Weights of a small contrastive image-text model: encoder norm layernorm.
Rows from block 4 of the text encoder of a small contrastive image-text model, named by matrix and row number. Rows with one number belong to one neuron. Each number is 128 + 32 x the weight over its row's rms, rounded and kept within 0 to 255. All counts start at 0. Numbers have three digits each.
After each neuron's rows are labels from the 100 texts, of 14848, where the neuron reaches its highest value: "tokens" is the input token at the peak. Only what is clearly more common there than usual is listed. The data: regions of photos with short descriptions (Visual Genome). In brackets: how many of the 100.
# fc1: MLP up (text_encoder.blocks.4.mlp.fc1.weight, 768x256), inputs 172-255
# fc2: MLP down (text_encoder.blocks.4.mlp.fc2.weight, 256x768, transposed), outputs 172-255

fc1.637:149138154105157084121036088111126177093133106166151126142083114115127130131151138117130149177054152123136168174128066133150153097183096123138087116177129121164127073152178118116167081147142148143140122105088132166086127161136117112085087051122116089173
fc2.637:162105156155110079107090141162103129144147151134111112117136116145141174114093112139143175109119139054094105123093181142115144190131081105128140105154159102152156133169111123121075117097159103130116141145115085120139124151105127145132168124149192155149
tokens: "white" (31); "<end>" (31)

fc1.527:097142100194102155139120146147136166088139148139119099126092129102132109133140150151119095081174135069131149137111169134158064152154159202139042120143119166149116122201138139133079149167168206150139088056160078136131101091109130149177101109166182165123
fc2.527:177100143067139081102098096137133066118111134152141145169149102175123107163061143119163182160130111126123133113136087134121144064117123057133132147120156100129152181107104106111131101099080053198126168138070138166160162127192101103106139137075090068096
tokens: "of" (7)

fc1.638:113178143086141107095201160119138136140179138135188170148150182172129022110116092188082165143118125158099044137107084178127125119124151189138124158112150162081100152152113175150167131155185112169157114153088185190161099194172132165085100122146147158092
fc2.638:194094141110199181171123137108122090077182145154060102066122116158140159126131193121165160144126111187181111137185190136108161111119105072125165073137115084143142133093134088038062119073137118132117119189111103111122074091135089149160133131120120135093
tokens: "on" (18); "." (12); "in" (10)

fc1.57:126142088086162120110148169161178129179124142121157088098149129099168161138103133123177103211196091132127113094123154048105156100172125147135071101091133056125160165178171096129144103161161132126139117134104101134119169152145136133146116149102121132106
fc2.57:081043139134096143137138070086113148139178067106150165086144178094118078131120169152126097148134076104128120175113146176127127168098094135136136128107126144160118145073203140124150121110164067147133088133153140109155148138145119092108119124102184118139
tokens: "of" (13); "the" (13); "." (10)

fc1.103:100137174120122144119155112126159125108150144172143135146127134185163071071131121143132119091084144128139107092110124165136100141108152072141101150123129101134109099169065172174089148123170112111119174109211149135137218096086138102118131143081148088145
fc2.103:110085114163108080157145129140107094160153116151097152070131088093184192107170129081161194112131130169114087178158113080118143091170177130074089132142115120125120136152161122110107182135124212098200151081137144167115174116147145150143073142136025155110
tokens: "red" (44); "orange" (17)

fc1.702:114130089196115171151135130081127102142073133107142105131099141164150171051155176124143131159119159134126090156121101145104111120137198128091087085108194139121108100141152165120196107083098162146141084095187127070111168092158147119162154085189177074139
fc2.702:159152139124134160123129093083149156140129077109131159161178148126116142112109112137095104111161115151104148145186153113114126097035159136146139125150124149096091111185128153139109139102181155156133073092135115144120120098089156075085149143043085155091
tokens: "<end>" (77)

fc1.469:137150106126127101109158090070075162186133201161127091094083132155160143168123114143139146106129112141118137116152075160170166127120149163167074096098098096060178155167154198133112131112127073156188120145093121133162128104112174178091129156130111072097
fc2.469:147076174119126118131165145145099069134114092024101136162076127150138112132196109130133143134074139131164180130081135077118104097129134159152143161166168101134055187093125086086125103105116151090108124141186165150165120085130133072190114137068130134175
tokens: "red" (16); "the" (11); "." (10)

fc1.662:132141098134134106167097082167120141067121123117153169137110096086166128111110165142140128122187159036180183106090229134114035136104127137099139123103123099026098101165096083150114147146112134115151159134097117123141151074115099119193191143117086129124
fc2.662:174129166137164155111155108169168138119153094117122089133110167112085122124103128101140195085138145221117119137148119090179190130130153109133166069132128115158110131153108175135165115148154172164129140111132139159075128125121126110096136113145148151117
tokens: "the" (13)

fc1.534:103137133140145172117095113140154131076139143226127120107122144117156115095093121159165153162135169102089149150088109067183110091173137119127168145173155197150125107102097118111142132210206130153150149126131136159133115181086096168125146114145131150088
fc2.534:133131168110153147119162143095106096119178133153104111150108106077114169146117131118104101101113174131160098159138164163092119181167053116123164109189143109133158117159155140109117159056146183149046113127109131092123139164084130122092133044118100176095
tokens: "plate" (12); "in" (7)

fc1.407:099150125127187140087182155221129078102103139114149124148086162172158130141145115167104080133087157174068149136151084134093143106138123082150139117094129106133152106051197148142170163153122159207085151130125119101084133129133143147085124132112120136133
fc2.407:115114126162084105135102122041134155145160157144137129110159077111095104143088134078129136089147098060128093147130123148167143144132119188123117154168137159128132130128071100133123126129165071061167100159143151130165111140135070121139124100104147137129
tokens: "in" (9); "on" (8)

fc1.640:087169142181125193111137145149164185100158138111097116108116160127149126056148150173115134114153135188100069124152135130071077165183106149153143128079118139145149149140152158097110165151143116132111188123133115064090109130123160103100109123150137130150
fc2.640:139049092028159094134125100107122080167142175211127097168066152122081136172155138118076123161155097152102160140065140087128129109077111130040129175119124135100117117085119069111145161110146103101136145102180138125124124122141098136140118095108131210104
tokens: "in" (13); "is" (11); "dog" (8); "on" (8)

fc1.258:078131061157155126182104145139178130095157097134081078111146140131063101137102105125152122159123130092092131122079102181190129121164149118127204107153097127121149101121107047117125096119080114191118099110156146141162156125160107172127099116155140113135
fc2.258:161077175078160098099153086178083131147207172076140197080111132126144158112110113150151134125189150136128121099192141105111117171112115179137144144120135131079053094151133085169123126157179156133154172140158112141092107179102154139187193119144121112149
tokens: "brown" (10)

fc1.260:073124162082155099097140134115092094199137103087095096146128104117122102173173134193107146169176123130153074099127077159121084107158117118140114188108066143123113128101138062157176166114135161100148124083111142176083105094080159112159061182116134121100
fc2.260:148167096202152174137157130114167158112139122118178150127100137113071122111093091123198089116110139122178169132165144095139141142095128173075172109192138103130131144100147175115120122155106114102127062157140115112130121169157079152118145103129173131169
tokens: "of" (10)

fc1.734:108096151124115114102173086135132149140098114171136083115174114124120149163140080115099099118134178062061110144193077121058096141113165130149124160107102123157193144214150052060119174135155116183138105135087114164135176069128157162116118104141140162091
fc2.734:124187106130155162125082198123166114141047179071119157151101127128128111123125145157111106113102121113137158119091099134098076128122147146105137086175141141141128136108163164145149166118152144158065129060131091107155131179062119119107159129150140140125
tokens: "on" (14); "of" (10)

fc1.597:142158178121128123128135126113141134131128123120117098109097078142172112157154126119127082088147072125151156132112098158099117125159150082121164118153161111108139120140100025084168094064116133143136162097212140136189108079141143165120096203154105143156
fc2.597:165105137144115150113100142176098130070166149154119104151117078108124153139167174152200157106124118134068100114125085064196153159132087125157124162135113166099135133121077184134099138117153123112174118087123124128145092162195139072147071109191154142162
tokens: "red" (31); "table" (15); "." (10)

fc1.572:131149166120103127134097117130130098115145125174139115198135110079165138105164095148161105109154096161151198127107122171141109127132116093175132130148122177113121091203122172118149124130161158176113137109169127123132135147112158182134145123156110103130
fc2.572:164141159162105113098150093118104104077108127187132138054141134134121109141082159124090148148129189119096122137186168094129137184123141089108116121118170150163124147167106138128154152142150090109077097120145128179148093109163087108154123175114097080183
tokens: "black" (73)

fc1.128:162145122150113181144070113126078124143103116102066070121101149133221085093092116191162071126149143123127134109162140117136132149156114160142082112198191117097167132108167127091137171084050152132105157123128122179124162158129119132137080115076106149171
fc2.128:058105058135170074072163117088117163146102182139173170158165107116048082122131092059104126088139104164166117186087094135098129081132063151168163111079142139112105125171051143092141107147094148164133151154080109096171106154165177126144190118163113052078
tokens: "pizza" (7)

fc1.712:155139103100125181152111114135138190126099198126131119133088140125138129093157121152105132097104129147154125143157142096143097102131125158127098145136162147146115128164147162125146088083116153143114097167139145102118118096115076094102092098127116175184
fc2.712:134161172105117099074070124143122066145162079071171169102174167112110164174106134096141069132096095174107128094111187142153106188153124085138106094114041133139156164109123117155127145132128120127116136117131137159166137086148207141181154196138092054106
tokens: "of" (11); "." (10); "shirt" (8)

fc1.562:083148146208177150129161150075088142158164115166180109167193119124118108126036148111133130097117151030090140128126167150183144169115111115097148158070143121133161178130191149180170105128103110139124124143149147145091100112139098108097084065146144131126
fc2.562:091115149098138143150122119202123090084135087103132142130095106158079128101152135140157130151133125092135141133176190109178078129158074124177128066075117179057113128161150149167084127124146214170119178119096095149120149126128148113177124195155126091160
tokens: "brown" (15)

fc1.16:116129052083141121151095174134128146116128133131185151132092068156200094118152089078151116167124145119182091217093114105150139116163154135139151080092147098178164152075130117114153111154134062147132145119123093127106088128115067153178109120132142113152
fc2.16:135088168122106143145104105134116118170136124139117150113114184092134094117076117136143070147117135181130125159160125119117134112089115124083072130114125130090140116151146116092072130187129092120160128158175182147139135181141163126105255144174140120113
tokens: "." (14); "color" (8)

fc1.109:105121164162145100124137158176107093138099110121103185137120062143158166148118097188154077146121170102111150138141142093098059150145121158080092129170116177117135097137162120134099141140149135166068098125168150138127136110150150122130137125132114106203
fc2.109:143132056105088134135109113081075141128131106164182039114062211115132095147120149069056181170130079148079106153159141177148179077131160109127156128055119114137144152113127157127144104065117137102124125169084092084183075110091077120117125093084148103082
tokens: "of" (9); "whiskers" (8)

fc1.365:124119153095105110135143103100108108148125083200090115127095081105165144108170135182165161127132168079136085102111140119105124181113190089142118173191090143166146161107090183106132125140087082074078135143135126096150183155093162160120048089204100072092
fc2.365:130116098083131130110099129123202152153109082128101181089152117162125092158141147085145138104150121104120126128194107189070112120056124130091162150100099083110129158116095030149120168102079133147106106143129138087131115133073084105076081153152156160133
tokens: "brown" (73)

fc1.199:183092143120113066108169116100110143136161125088144099137174146144146142111133126116092124102106125094082156082126129077055128111114153184120080159151126155104110142091113146116180162110115101041121209120061113149147147195139073176145101141126112090156
fc2.199:120095156190126137121122125090131136172064139097136129135119138134107138108108162108174109103126121103124166123083138161113154130156180068135075192107167136137171138131147158075112128132116159183100064116159141141115112181109118109149126150190146163143
tokens: "a" (16)

fc1.694:090139159125135125125129103158120115177109158120125135025144123175144168145112143149189101134099106135186144187114159158134126178142105101121102102122126118098130166103103113114125096108100125030106109085166145148172065079153131174097144155177142136117
fc2.694:158145093125119085114134099146121139106166072149062104119182132087130166122130109148125173092175205142150155071144088112120157101146089112089126133129117126128206078120087152110145198118188145160138095180099157120136143138149199082127120098061131157150
tokens: "red" (15)

fc1.248:126188164099093040132118142111093136088131160103161075136142088152143137134161110164100090096124143098114171106112117170133150085073113167061120135108087119118145127145173160098114135146095110141135148105119112150196131123110083136125135119147188083103
fc2.248:138115101137167205167165119142138135175179156103177153130103142135166093113093147115159152170141131130130158060087116176163093080144142164170124100166183072147183190153138075126181107129174155164133164091111124073100126083085181055160124159098183143148
tokens: "black" (17); "yellow" (15)

fc1.372:169146148116105091177166126180138095132166163172142119126138087178152194144115065148110120150129144127139140144102120101144153165069111152145086139125052118118118105134165135114146000120169116184170077160097161103184144107119119100193092060127121088126
fc2.372:115126162143137154083160143154097103136099117101147135080144149131160081145131072136110167132126104187134131143135131110124169118122143077124111160142132142137112083174113129075091179098161125146168138142141127075166127130162163094112160126062194107102
tokens: "black" (68); "dark" (30)

fc1.250:122184132099127064126138113149107125073101105150081135132079120143072106158100134193165090095055157108173078177078135106126131088121101107160149124196156135108103103098176155149157080148142154147125135082158130151066156113140140158124110104136141090107
fc2.250:119154125098138148120147108098114108191086126111148169189110167132152157180126144129130164102067217118186155147210060122218123166135142148140135134124170139073090184167053135096132132162144156207237142110119174169157161113107133135196095151152118129110
tokens: "in" (15); "on" (10)

fc1.209:130147076193144079102121131127148116131100122190174113134205056174124093188162099131138149160142177121126139160153106143105107161158079144166127186132126127117141133175107052137099124121158117125133111135138076100131100121081108135124192156090208113137
fc2.209:107117216105134165107118123114129125162133077131060158107107181088111173146107101149138124084137163152111113135151079087138126095076134111075111131135166144119131154091145167117157130147084200165140161079085123139127133152131174141081137110125080165134
tokens: "on" (13); "." (9); "in" (7)

fc1.697:132128122129142132133113129119143132079186148140093092107149141102156078109124118147148141135064142118097058133115106130155172118112142152148039160130141068156102139095043168072186124108183123079175070136088118118070114088112128106144078057180160108088
fc2.697:197163170127130135138118113069111132081091171190140107169170093131180138138107131165168157161107138104117158166156122149125134146125138153100148215122126125130129145183186122100081123134116154115111148088118167127093098162147135125241124188114131129166
tokens: "white" (40)

fc1.234:150132113090152157071074148073157080178143187133140115127111060155139116157168094074092187144168136179084083132105160146147129116098152130094078085148131095098080129136110101148144054164183124131124174145062151132193128051115179100109121180101059130137
fc2.234:189136149147047132132125059146128102075111139176113121138118186145131174140157134131170118112129183152176167144148112104097114150138117129133146117128078099139094149102190106162151168157094158150189065124183101150073089179160148066139085092146169162142
tokens: "red" (73)

fc1.388:139103103127164122127177060125165105104111124118144058096124054075109165149157122129080159146114096099172139130177105090150096113120162155144107150092132096161116110126108135126101111116143070106161097122133133087137125082141196131133123099171150146116
fc2.388:192128153135145096137161117136031143123089164166142102103145085173121090089111144105108147101073110153135146153099136094147144111080102074139113131105126131069139140122072129131118181092105121096101115114160125110150125160180064126147089131077152089117
tokens: "on" (21); "in" (7)

fc1.731:204122136150133167217070130127101108093128095162100162095088121159094150117156097117127101156030105101123128084095137180121180122086139136103135155097127163141174158164115105115121111176149096120082089135087149098120142139151082115138106174076174115123
fc2.731:137113185094175135112149122111153103176118121133114121163119153142119111168086109075109094088088133072113123107115153101205104130111136103133133054163114058116118162084174180134096143101102141089147133126070119106119076161138107129115070100147079162122
tokens: "<end>" (43)

fc1.119:135144095136195135218096137092182139195104158155100074124151144113136141148125097142134074093109134151133104170097154137163162087109158147141134152169122099176100194112164167130145110175127123133109121113159110099145154143156128061122086131087101099141
fc2.119:082127188144119166116119133108106132088146164131115179090117130149129170153134111123169147140175082102177080092175112171074107155146048124110095130167156175088177088168118062072165125139067075123123121115118120157150086134144129132092159079103142150161
tokens: "the" (13); "on" (7)

fc1.137:162176180162119103093177105144092114146126089099130152078164133174126119080099188034123155174144162139131088156183147109162096150083156147141176109112092116023120162076134082110095103167150122135154084115145083109137207119069185155148107112170169163121
fc2.137:100084166103111108082130121157130130174134133159159096149146089097061193100130051199134160153108146178112146093072033146102177162141092102156171176144101200124156097162114179118110092058168139105141168121148169130092168177160151161109117131117134131116
tokens: "red" (17); "on" (11); "sign" (7)

fc1.285:150106078159097188157101098145093179078153119125178134124129119130147188094106135107117186141089142099164062192120122167126105139111116128116123144171143110133099207171087070144174174126103070134128157108092129144146085136134095136090153135077097158109
fc2.285:075166152169119123128181117104138116166049088135115150099153097134089069140082118115140108117139113122116192099192122091123111074123145124132106145103115080179101112171132176127117167131146171127082082169165144145149118143135133145153162115158137094127
tokens: "." (14); "wall" (11); "floor" (7)

fc1.402:150089102152132139161157151132158099162159151113103108081117164133149071144111132181140162152131112168162147118124103173170169115120095163138171044128143144112115095140161121163136124136084153146045146094105140125139111140139104099162100167152106106158
fc2.402:089144114118136150104120140163109195199068119167168153177144113166104081078129119155137165106146124113155118143164123128134125159129132148144130138081138139139174144090116107090125150105198123166150142197128163146133164138132156136156110097104099094147
tokens: "the" (13); "building" (12)

fc1.580:138107142134130100165109131144150111086181094145189145130171101072157070162160113168100160102148133120089117189152038153184145093128132141121149117119167129207066194177070095150124110197162200126145132121124111135156185083108151141131142150123133147168
fc2.580:160193150139121136123096138168131126144057119092073173132151122159108165115075126136148157148161161135105099110140206110055093188113152161117152141139081203104208167126131103115139142122159166108173120147085099108094144106162130136120156140111107116089
tokens: "on" (11); "in" (7)

fc1.287:127189119113116166191140113155130162182152159115099128136149072120115134101144141105131095131118080166087120042128149143155148158167160099114082104090075130072103137163050141089182146121095130120140153156097083141140168147146157168096113126073153097094
fc2.287:155152165078141079141138145133168071090076137147108104149169134138159156128091169146188071130164119084128127230139069117107088076140092144102132109154114146135148092144139153161125109156090172074105142090129121126199143114049117121125134145128122163145
tokens: "brown" (16); "on" (9)

fc1.757:160130132178141125175122085159115112034104078144108092173139097139134065115138106096109105098126207112150160153091078107132171153201160093139119087112109150129095146148163159086126112119065114145151137087130070100124099059150088132164087158128165111102
fc2.757:129106181167159161150173154083150134133084121143176183111107156126119163153154161118123090146110178071072077120143171112112119084153095045129136155117158116159129127108145111154099134110163126166113146143118142157140148116097149172093169195164163119140
tokens: "brown" (23); "table" (16); "black" (12)

fc1.129:126089117115233181141119133090121128119142103117155131118117173127112128118130091202112100122113160106130123193163115089165159129185143146104153114171098072122162114120110074172118142128096139108132173081079138132143164077164100131122140147160109144151
fc2.129:139158156109115114108152156140154155123097192135119172129162141115180178138152119085164126137183129137169179097143170185099120197139188143061073168163095128132182134196129168166118126110162079126159110166150108113132150161136156162140099131181143174152
tokens: "in" (20)

fc1.445:145118088118095133138120185131174126115211137192142045112126124114079145165089163140114116108110059139147124144097125168172140074077152107146109145103129097165137043118111136186106134185189109132126150167110060137121200150148131138123178162060109117114
fc2.445:135125096167172125134142138119111171119125182130157125089114109186150120138096123088103085120106193119085162111184156161159019105124111203104175105130095130130067112183157117096118068093072126160111152091145179166154166182126132057149131132141126156128
tokens: "black" (23); "dark" (21); "yellow" (7)

fc1.91:087093126091127148078120089149107160160057168154133139157132079167117110090119099185145095110131072099136114099209078124100115134095137147117154105194139158131168105146114126141109072060063073112124132123135082063130172120141111158147141137129170123116
fc2.91:125128077130117110193122108145117058085126095143132112095108171106123154178126136105131105155123198145118122153076114154151164079179140136121137139058070070134119172134152090136115143175147146142138162134135158123118075107096153089138122135148058172152
tokens: "blue" (10); "on" (8); "riding" (7)

fc1.587:138102129124141082115051127163155150183154166148159123167093153100120128171163141128164180130160107135126117170151152130140159179101135153103122134124129089157121139106119161131171128234119149073088056108142137134150179142184133129166098151085134145149
fc2.587:128140117150121133095129121116154200085112124138151138164116087097151104083158112161123125070145140194153151162132168122142119126230150178100134027098090098092109129092178134182135061102098127101112120087130120159159138109062162152111141086149109158112
tokens: "<end>" (30)

fc1.420:114129091108089132111089114115093173154114136100146102065124157115158106130125120145185092207159137102112142054153091109156137161174158133103056102124144114158053101103076180150124106075104122134169141094046100150072155098035126109121146136120164128181
fc2.420:134103122046138103149147097089131161117146148111135142194039143095143129113156161140121128110150157021146123144102174079150136104107094185139158104183127137058094105155122117125134143207138170052138126125137159114217108104161137078086123133088144143104
tokens: "." (19); "on" (7)

fc1.457:152090163128075159144095160092041145109211074137150116110081128085117137115113193136175142149133139142132129113127112117124143090150129094117173153131218139086099096120102133146107163126090131116147117073108182130132128155150126086127109062114154146162
fc2.457:167176063155104101129122198141125133111073156079097122198196124189091086121167070139174148146171133084105094103140114095141183152130121119079113103167135122098092119164147124124064069149113125118136130127130106153147188116000114117136075102150110136136
tokens: "table" (7)

fc1.494:131087126177113138137147121125100133120210185111116125074146137138114169119138104129135153136116134105204125114146144121175178109184153099128119035148105157175067194182164076167174105072166125095166153130126109164042058135116090119135101119142114121116
fc2.494:148132124169128083136091142152161097101082157130201100151156132140138097119114117086131116154163116165056054138156142155125095120135147124128149168111103175157175104122114201123101129134095065116150114154128138121116162085093098147103156150125123116192
tokens: "blue" (23)

fc1.32:061158091139097073130151103150144174129161148119166147120098123101059147137145104140096127160081134120168130160139169103148113183119171194098138067164161101138134195089189065127207101107191123146115196164124051097191103145113120100116129153129109081176
fc2.32:048073101112114090119100096126151137105162136130098108143121109079134098158157176104140097171117141063176126108071094159085139126123139109149114129134087179077154126133184129135080114094143140107134180055118175167122096085115165051145136133116190141173
tokens: "of" (11); "." (10); "on" (7)

fc1.33:101108142151114129168119109092155103119137135185132151082089121120128093176204081138075098133099156159138125094158094126169152183190127142176147159121177120102116198059138158095126171201125108063108157108129140124126170118107149086099130162172176115108
fc2.33:165146124126135170166084126108093109108096158074169112148186138118099058149139152124123162144189125078139099130121151115149151123111139132165103140211141131083157146076124111135175104104169101190158076165098114154096124101144138115206178129081112138076
tokens: "a" (14); "." (13); "man" (7)

fc1.321:127138081061164140106145139114122083081136101119104135118097139125119161139160166235144091098193137130137112087184090118157117148185165167101118149114148115131155145161153067149099137106170074096157165128143143201107126097124179165145162117103113132123
fc2.321:133132166121156067153086104096134139123151155061096126058122127151154065113128130092118107139168168088113127116141086127129120117132094203069103124061138101115213083153162130135117151166117140116120144087157094105117142125169150138122132117096120113132
tokens: "a" (40)

fc1.110:099112122165111155099109087088135174131106118055135143160095096147136142112177099114114125127133144127117167116157088143148157145125173133115114132165177024162120170110151097088111177115096125169079145071135128123178103163088143096078094115127136109138
fc2.110:149154161117148130198097165139112149121122160083103131165148091051129143156169179138135140124095138132120096113112092171140124140131145097092180163082130142142112143165105128096189066125089157156095097157138164159111152157111075137075123146137128161103
tokens: "on" (31); "in" (17)

fc1.518:102172177115137145109135115108210085140107160171148180122210134213170053106077123102105142155100097075165128155162147164106143097132148096144139146144129130095117114157092092067147202108132135109066101129114132132086172130091143097173132142096161138073
fc2.518:129111056167063129126121150144062096114150104158199089112113167077129153150159084201139099159172151210080131126115132127164130134151150118098158128102117099147071140113081132175112106171157150143156088084113169103152128077138108164119081091147117088153
tokens: "in" (9); "." (7)

fc1.292:087131123125113151081147048131154145127167112111143126119096071187156111090117127094109174117151108189154114123185112133178141104104064048161082152114095096200209135134151089099109080132139118146128147175156153103145115163123152173176139079130089118115
fc2.292:162133126103142083178130165128105092092115152132129153087187153095113088114146184135169136092073164114143209145135105088102145141119129128088157100067128135084112177125114068128115164111131096137093080085048143113165168166122127112137131156133153139103
tokens: "red" (42); "." (7)

fc1.108:160135080101124185141158086128111145153186184158169117154156141134140179157200150204080150175154132157156119146181097116160155080138102123127154102085129150117170137168183129149115145140135115121095129246055126125214109154105108125150121099129112163171
fc2.108:112153093126096129139161173184146064074129092144175166042108166116094155111162188176136117143183180077134129042136144174183140185132150149096084102173179097103083166140063084180164125079116148154141166140140114086183150105141118125078106146125161128149
tokens: "of" (28); "street" (8)

fc1.417:109145141113093130133166147163123140158134136103156152086144101098147153104144124145089155090165086138111056156104166137126080139113102153127069129101129121166143157101086074102138167094190183124110112161124089136118122181162160063054136150151195125082
fc2.417:145095098115188080085092114080106112120109102167125133157140055082141080121159099119166109088145172144129191113143123099082137144139120111142188142170084092105108118161103146130145108148076131146165134159089153155157144079103132196177200137134066151135
tokens: "table" (17); "." (8)

fc1.79:214107079142058162133120127116148103166142179142147094084137092122081106126152112196087090115170096107088184174087189125108126101183119102189122147118104167136106143078093135109096153122147209121109104103095122106068102107152179121159175176080133116113
fc2.79:053136165148159098187132150177098109102128108137150174137119176117178103116130110110152169133145126188150107117178075144161118155113133137093111141182152128188148134166197120126167125176145044130085173152147134127168144176170113153097105134114176150147
tokens: "the" (13)

fc1.699:127112097167151131173120137144155072176127150188148096126111114105111150131120156171105174137115164134155142179194139085081215174180170149142087135140166113164137161120124151126180103150158093118178128129156105128108091170093165144203136073152161122093
fc2.699:157126116122114114182101149154082155111092174144121093119101118135183146191198120143115129118161151156137112169122079183162096088116078142040172165097131076117080086114194131164098114126136135165149108062121201087183165111164124107071110177163140104140
tokens: "black" (28); "brown" (14)

fc1.331:114175186090128049186136095183140089145148184134107156171082155059109127107124173109122092163150158139079123142155141103139117119133151103109128140147165112089214131042121123136142125095162095096114107105145133138130128122151142070137123166095075191155
fc2.331:109069110107128146165127153164173109103107100125135098151078181092129101109141093126143120151205188111169090131122148055107146157120132050116157102133088129187155132080185037146106120157176151121121125158155094075097158130146119088130105133191081103122
tokens: "plate" (9); "." (7)

fc1.459:133127044113117119158124150128175230041143133145158109202081172168156129096139130119129085112089089158158084130158123118177169148096090137053104161145160116117068090186121122124091154155122141099071163144136138051132156090132171160146139119118107153085
fc2.459:119132095158075152163161086117134074079093156120133122105109116153177086136046123141146160147117134079076133111131158139111173112061064128096205161141161146159111132182081123161092087073178118098098131089112102109175136112138160129093174159087107116077
tokens: "on" (15); "in" (12); "black" (10); "green" (7)

fc1.106:095091142142124160194102125133099164132146085151147083176118135160108117128100083162128091125178106154127138096119119157154113150084167122135156137135148124126113175123105168076128182111175091128145094129121119148149203112070146151176118144114120103193
fc2.106:157128123095161084086132166132149137188120151146124148089172091100077145125094167118130168128146146120151118165130072148117165136145115154128163110128093121122127108108117132097108169134094133070143166149094112167154136197126142145069133131143138159125
tokens: "a" (17); "the" (15); "." (10)

fc1.602:114114138160105120116059106131146102100138105086166094111071171131104073139106128150139095117172149101118076084087164139192124073141117123163112131101124050163156150135082133101161136117084112116119070124114065129191123095131088148134096112084141092084
fc2.602:129113164138164147130093157091114179181124094173143118139176090119050097152139163150129139110139136143142159115163111119128137118161109153175173117171090124069084147158136183148077075150129160190133117126160096168120068092126150117059154091136140156133
tokens: "the" (11); "." (7)

fc1.645:173112137130153136131114125176092149136181127174164132106095111119139130064164162069165176162081121161196138176089144105125110105131123124104129154123143118116138074111107142150168099128095123149136171166145107081159174097126176173052138115147087140116
fc2.645:103151115146114088122125206104146137118119135032116132148136078127157100112103126113126138110186161136078142150121105099161139123159122169163148193110146147196103089152071112036137113086133094100146142138072123124110167157114158103160152089139140112130
tokens: "table" (11); "of" (7)

fc1.338:134141140090115113147115168132161119140072115126147148102101024104149196117119108158180132168120182106158066149185136175123115150174141124110119162119140143147128105178117091143105047135093122160102125126107137164105075134167129109150179112078148137137
fc2.338:093160089125085132092115178126126126114086177126122100145108120097133120154099157174126131125143150086109103142123196122119131130136167096072164143084085184133055168134144086170138100172192183148132086087124128090143100154107088149104102114156090106143
tokens: "in" (13); "on" (10); "of" (7)

fc1.425:136095172156110158155149136082115119107100104119093167146187111133173136128100108152145134170112146074156093112121124101138126118111149119098121153156097121140219133115142055105147149114162125116143095129148088166089135113041156117129156103099206191120
fc2.425:094102077085156114095158131201130109122161137124180103120115121140090117148103122137135149137144141151094104125136094115105050167117108102143117126127089108103126132154097161129140112169104091201117125121120169096164114130174079124121103080136076076118
tokens: "table" (12)

fc1.428:106147135086140148134155130182127179067080131139116146117121116098180100099156078160071130133099066208171080159147112159145110114128114114131123116095043106148122114116111133134168122135056113095108086122149137105148127066142112091124140159152102109099
fc2.428:143097134167115136116093139074138042159153146111173066136181191122071124132084171094178101152152155055081163094065157128072150123175128169152166122111202165134097105127175140137110133120185182107153123118105124131115122146179177142123131087097130157156
tokens: "in" (34); "on" (18); "and" (9)