From a checkpoint of a small contrastive image-text model: soap at rate 0.0022.
Rows from block 3 of the image encoder of a small contrastive image-text model, named by matrix and row number. Rows with one number belong to one neuron. Each number is 128 + 24 x the weight over its row's rms, rounded and kept within 0 to 255. All counts start at 0. Numbers have three digits each.
After each neuron's rows are labels from the 100 images, of 14848, where the neuron reaches its highest value: "top examples" is what is common among them. Only what is clearly more common there than usual is listed. The data: regions of photos with short descriptions (Visual Genome).
# fc1: MLP up (encoder.blocks.3.mlp.fc1.weight, 1536x256), inputs 172-255
# fc2: MLP down (encoder.blocks.3.mlp.fc2.weight, 256x1536, transposed), outputs 172-255

fc1.275:110173123172124133180129103090118131094144132101148090167131097107110082104129096170112121124156119126118116105135121106135138156103063137160119139149082106131100144118145208156142172135139126115126133091144112142130124169124136109167086142148149134135
fc2.275:144126117110118151117116150079121144142135140125121119136117135117131115132120117128169067163110156157146130131123118151134147084146133087134138121106108081101142143096172180135137088169110115113131155115129144144139116118092146085108172074088098088129
top examples: text has "man"; text has "wearing"

fc1.274:129124149189126123109121152169121141128169078092123119116108091115099123124139117172081104162157128136132108119116138134125122129110124139117081090150118163128184136104074141153141152117104144160136133176159147124108107118105160146115106097123103154121
fc2.274:105158139133114103090134125096131115157140148120147150126124154142122119139130113116112164164110143154121090158137124142105113084082127131110146147163163126152149140122126100131148136127107146107115129044107135179168149171157117128146126122155133144107
top examples: text has "green"

fc1.491:106135110150144149143109114153108084115119114132123135155134116097127118158142125056110139135085132100085102126134126134143156113143143129122129123134141122158096107126117188133119138120100149164169156116113107072119124064144138117125151118139125094125
fc2.491:139118136166096128135087134110106123144136164149105155105117166143139105154140163114146137135105158145132119150129157069115084119137113133138138158140154112138135123134142121123137116143123140127121091119159114127131119097126128105128096123142095140157
top examples: text has "sign"; text has "red"

fc1.719:149137103109143090108149134122149107127134101118110127113113103128091087098156129119118154099085127157138128066091088093129137139154109105132107143105116111138115167108119122126104117078114127081126148108160110140171111116134118126096129129155140130135
fc2.719:125150091126141128162095127084115127101124154105160146125094166093104100122130158151157118166141132149178133122093095156151091128111130125116127119107120084123143153101133167138134116148117107113121107109132162121151136146093148098102150138089132124141
top examples: text has "man"; text has "wearing"

fc1.576:128108153086100150123134138148116111115124093111126137119157142125131129153118150126142138113132111134113148109150098123144116108103110074096144133136175132148099117126124134106077148118121165100121076117126140152107140152118120142159110161052084082113
fc2.576:092118116151099147129080111123127152127168158133184097149110111162145100111117083160158103105122159157150127137137118131122159087137132114131116118152132114121110137162094150155176113108154139149117129136157152146111072146186150099087079129149120100131
top examples: text has "elephant"

fc1.428:110141129120165164136088152143117126152116116132111108150103097162109137090146163128111108165087124137170128143122141136140082150144153125115080138148118096108095089140144173134139121139119129101133166143132155174139114128141140116116146118097118120130
fc2.428:164091094148143110089140164114153148103101095139127147098132108104138145147134128105152127130138123151063131110096106131121146119125131106097161082142102134128146131139124117133111123072101118136108130112141096112138123105126135107138142123133151128102
top examples: text has "white"

fc1.480:129105124160119108126122123139164147140151129093085097098105094125091169157104127124107155133111123141163176130144120149121157110130113127120129096144152107124111119149148126072138139148146153149115123125117135084117118168105137094126112147139165101117
fc2.480:067117172139121113096119139136140109131148120136142106181111113143128152060150138098138093136108126095091107114151137103109118110129116125133094141164148131133142155155110145136126089115109133115128115137115119138110160101123178117106148119155114097170
top examples: text has "plane"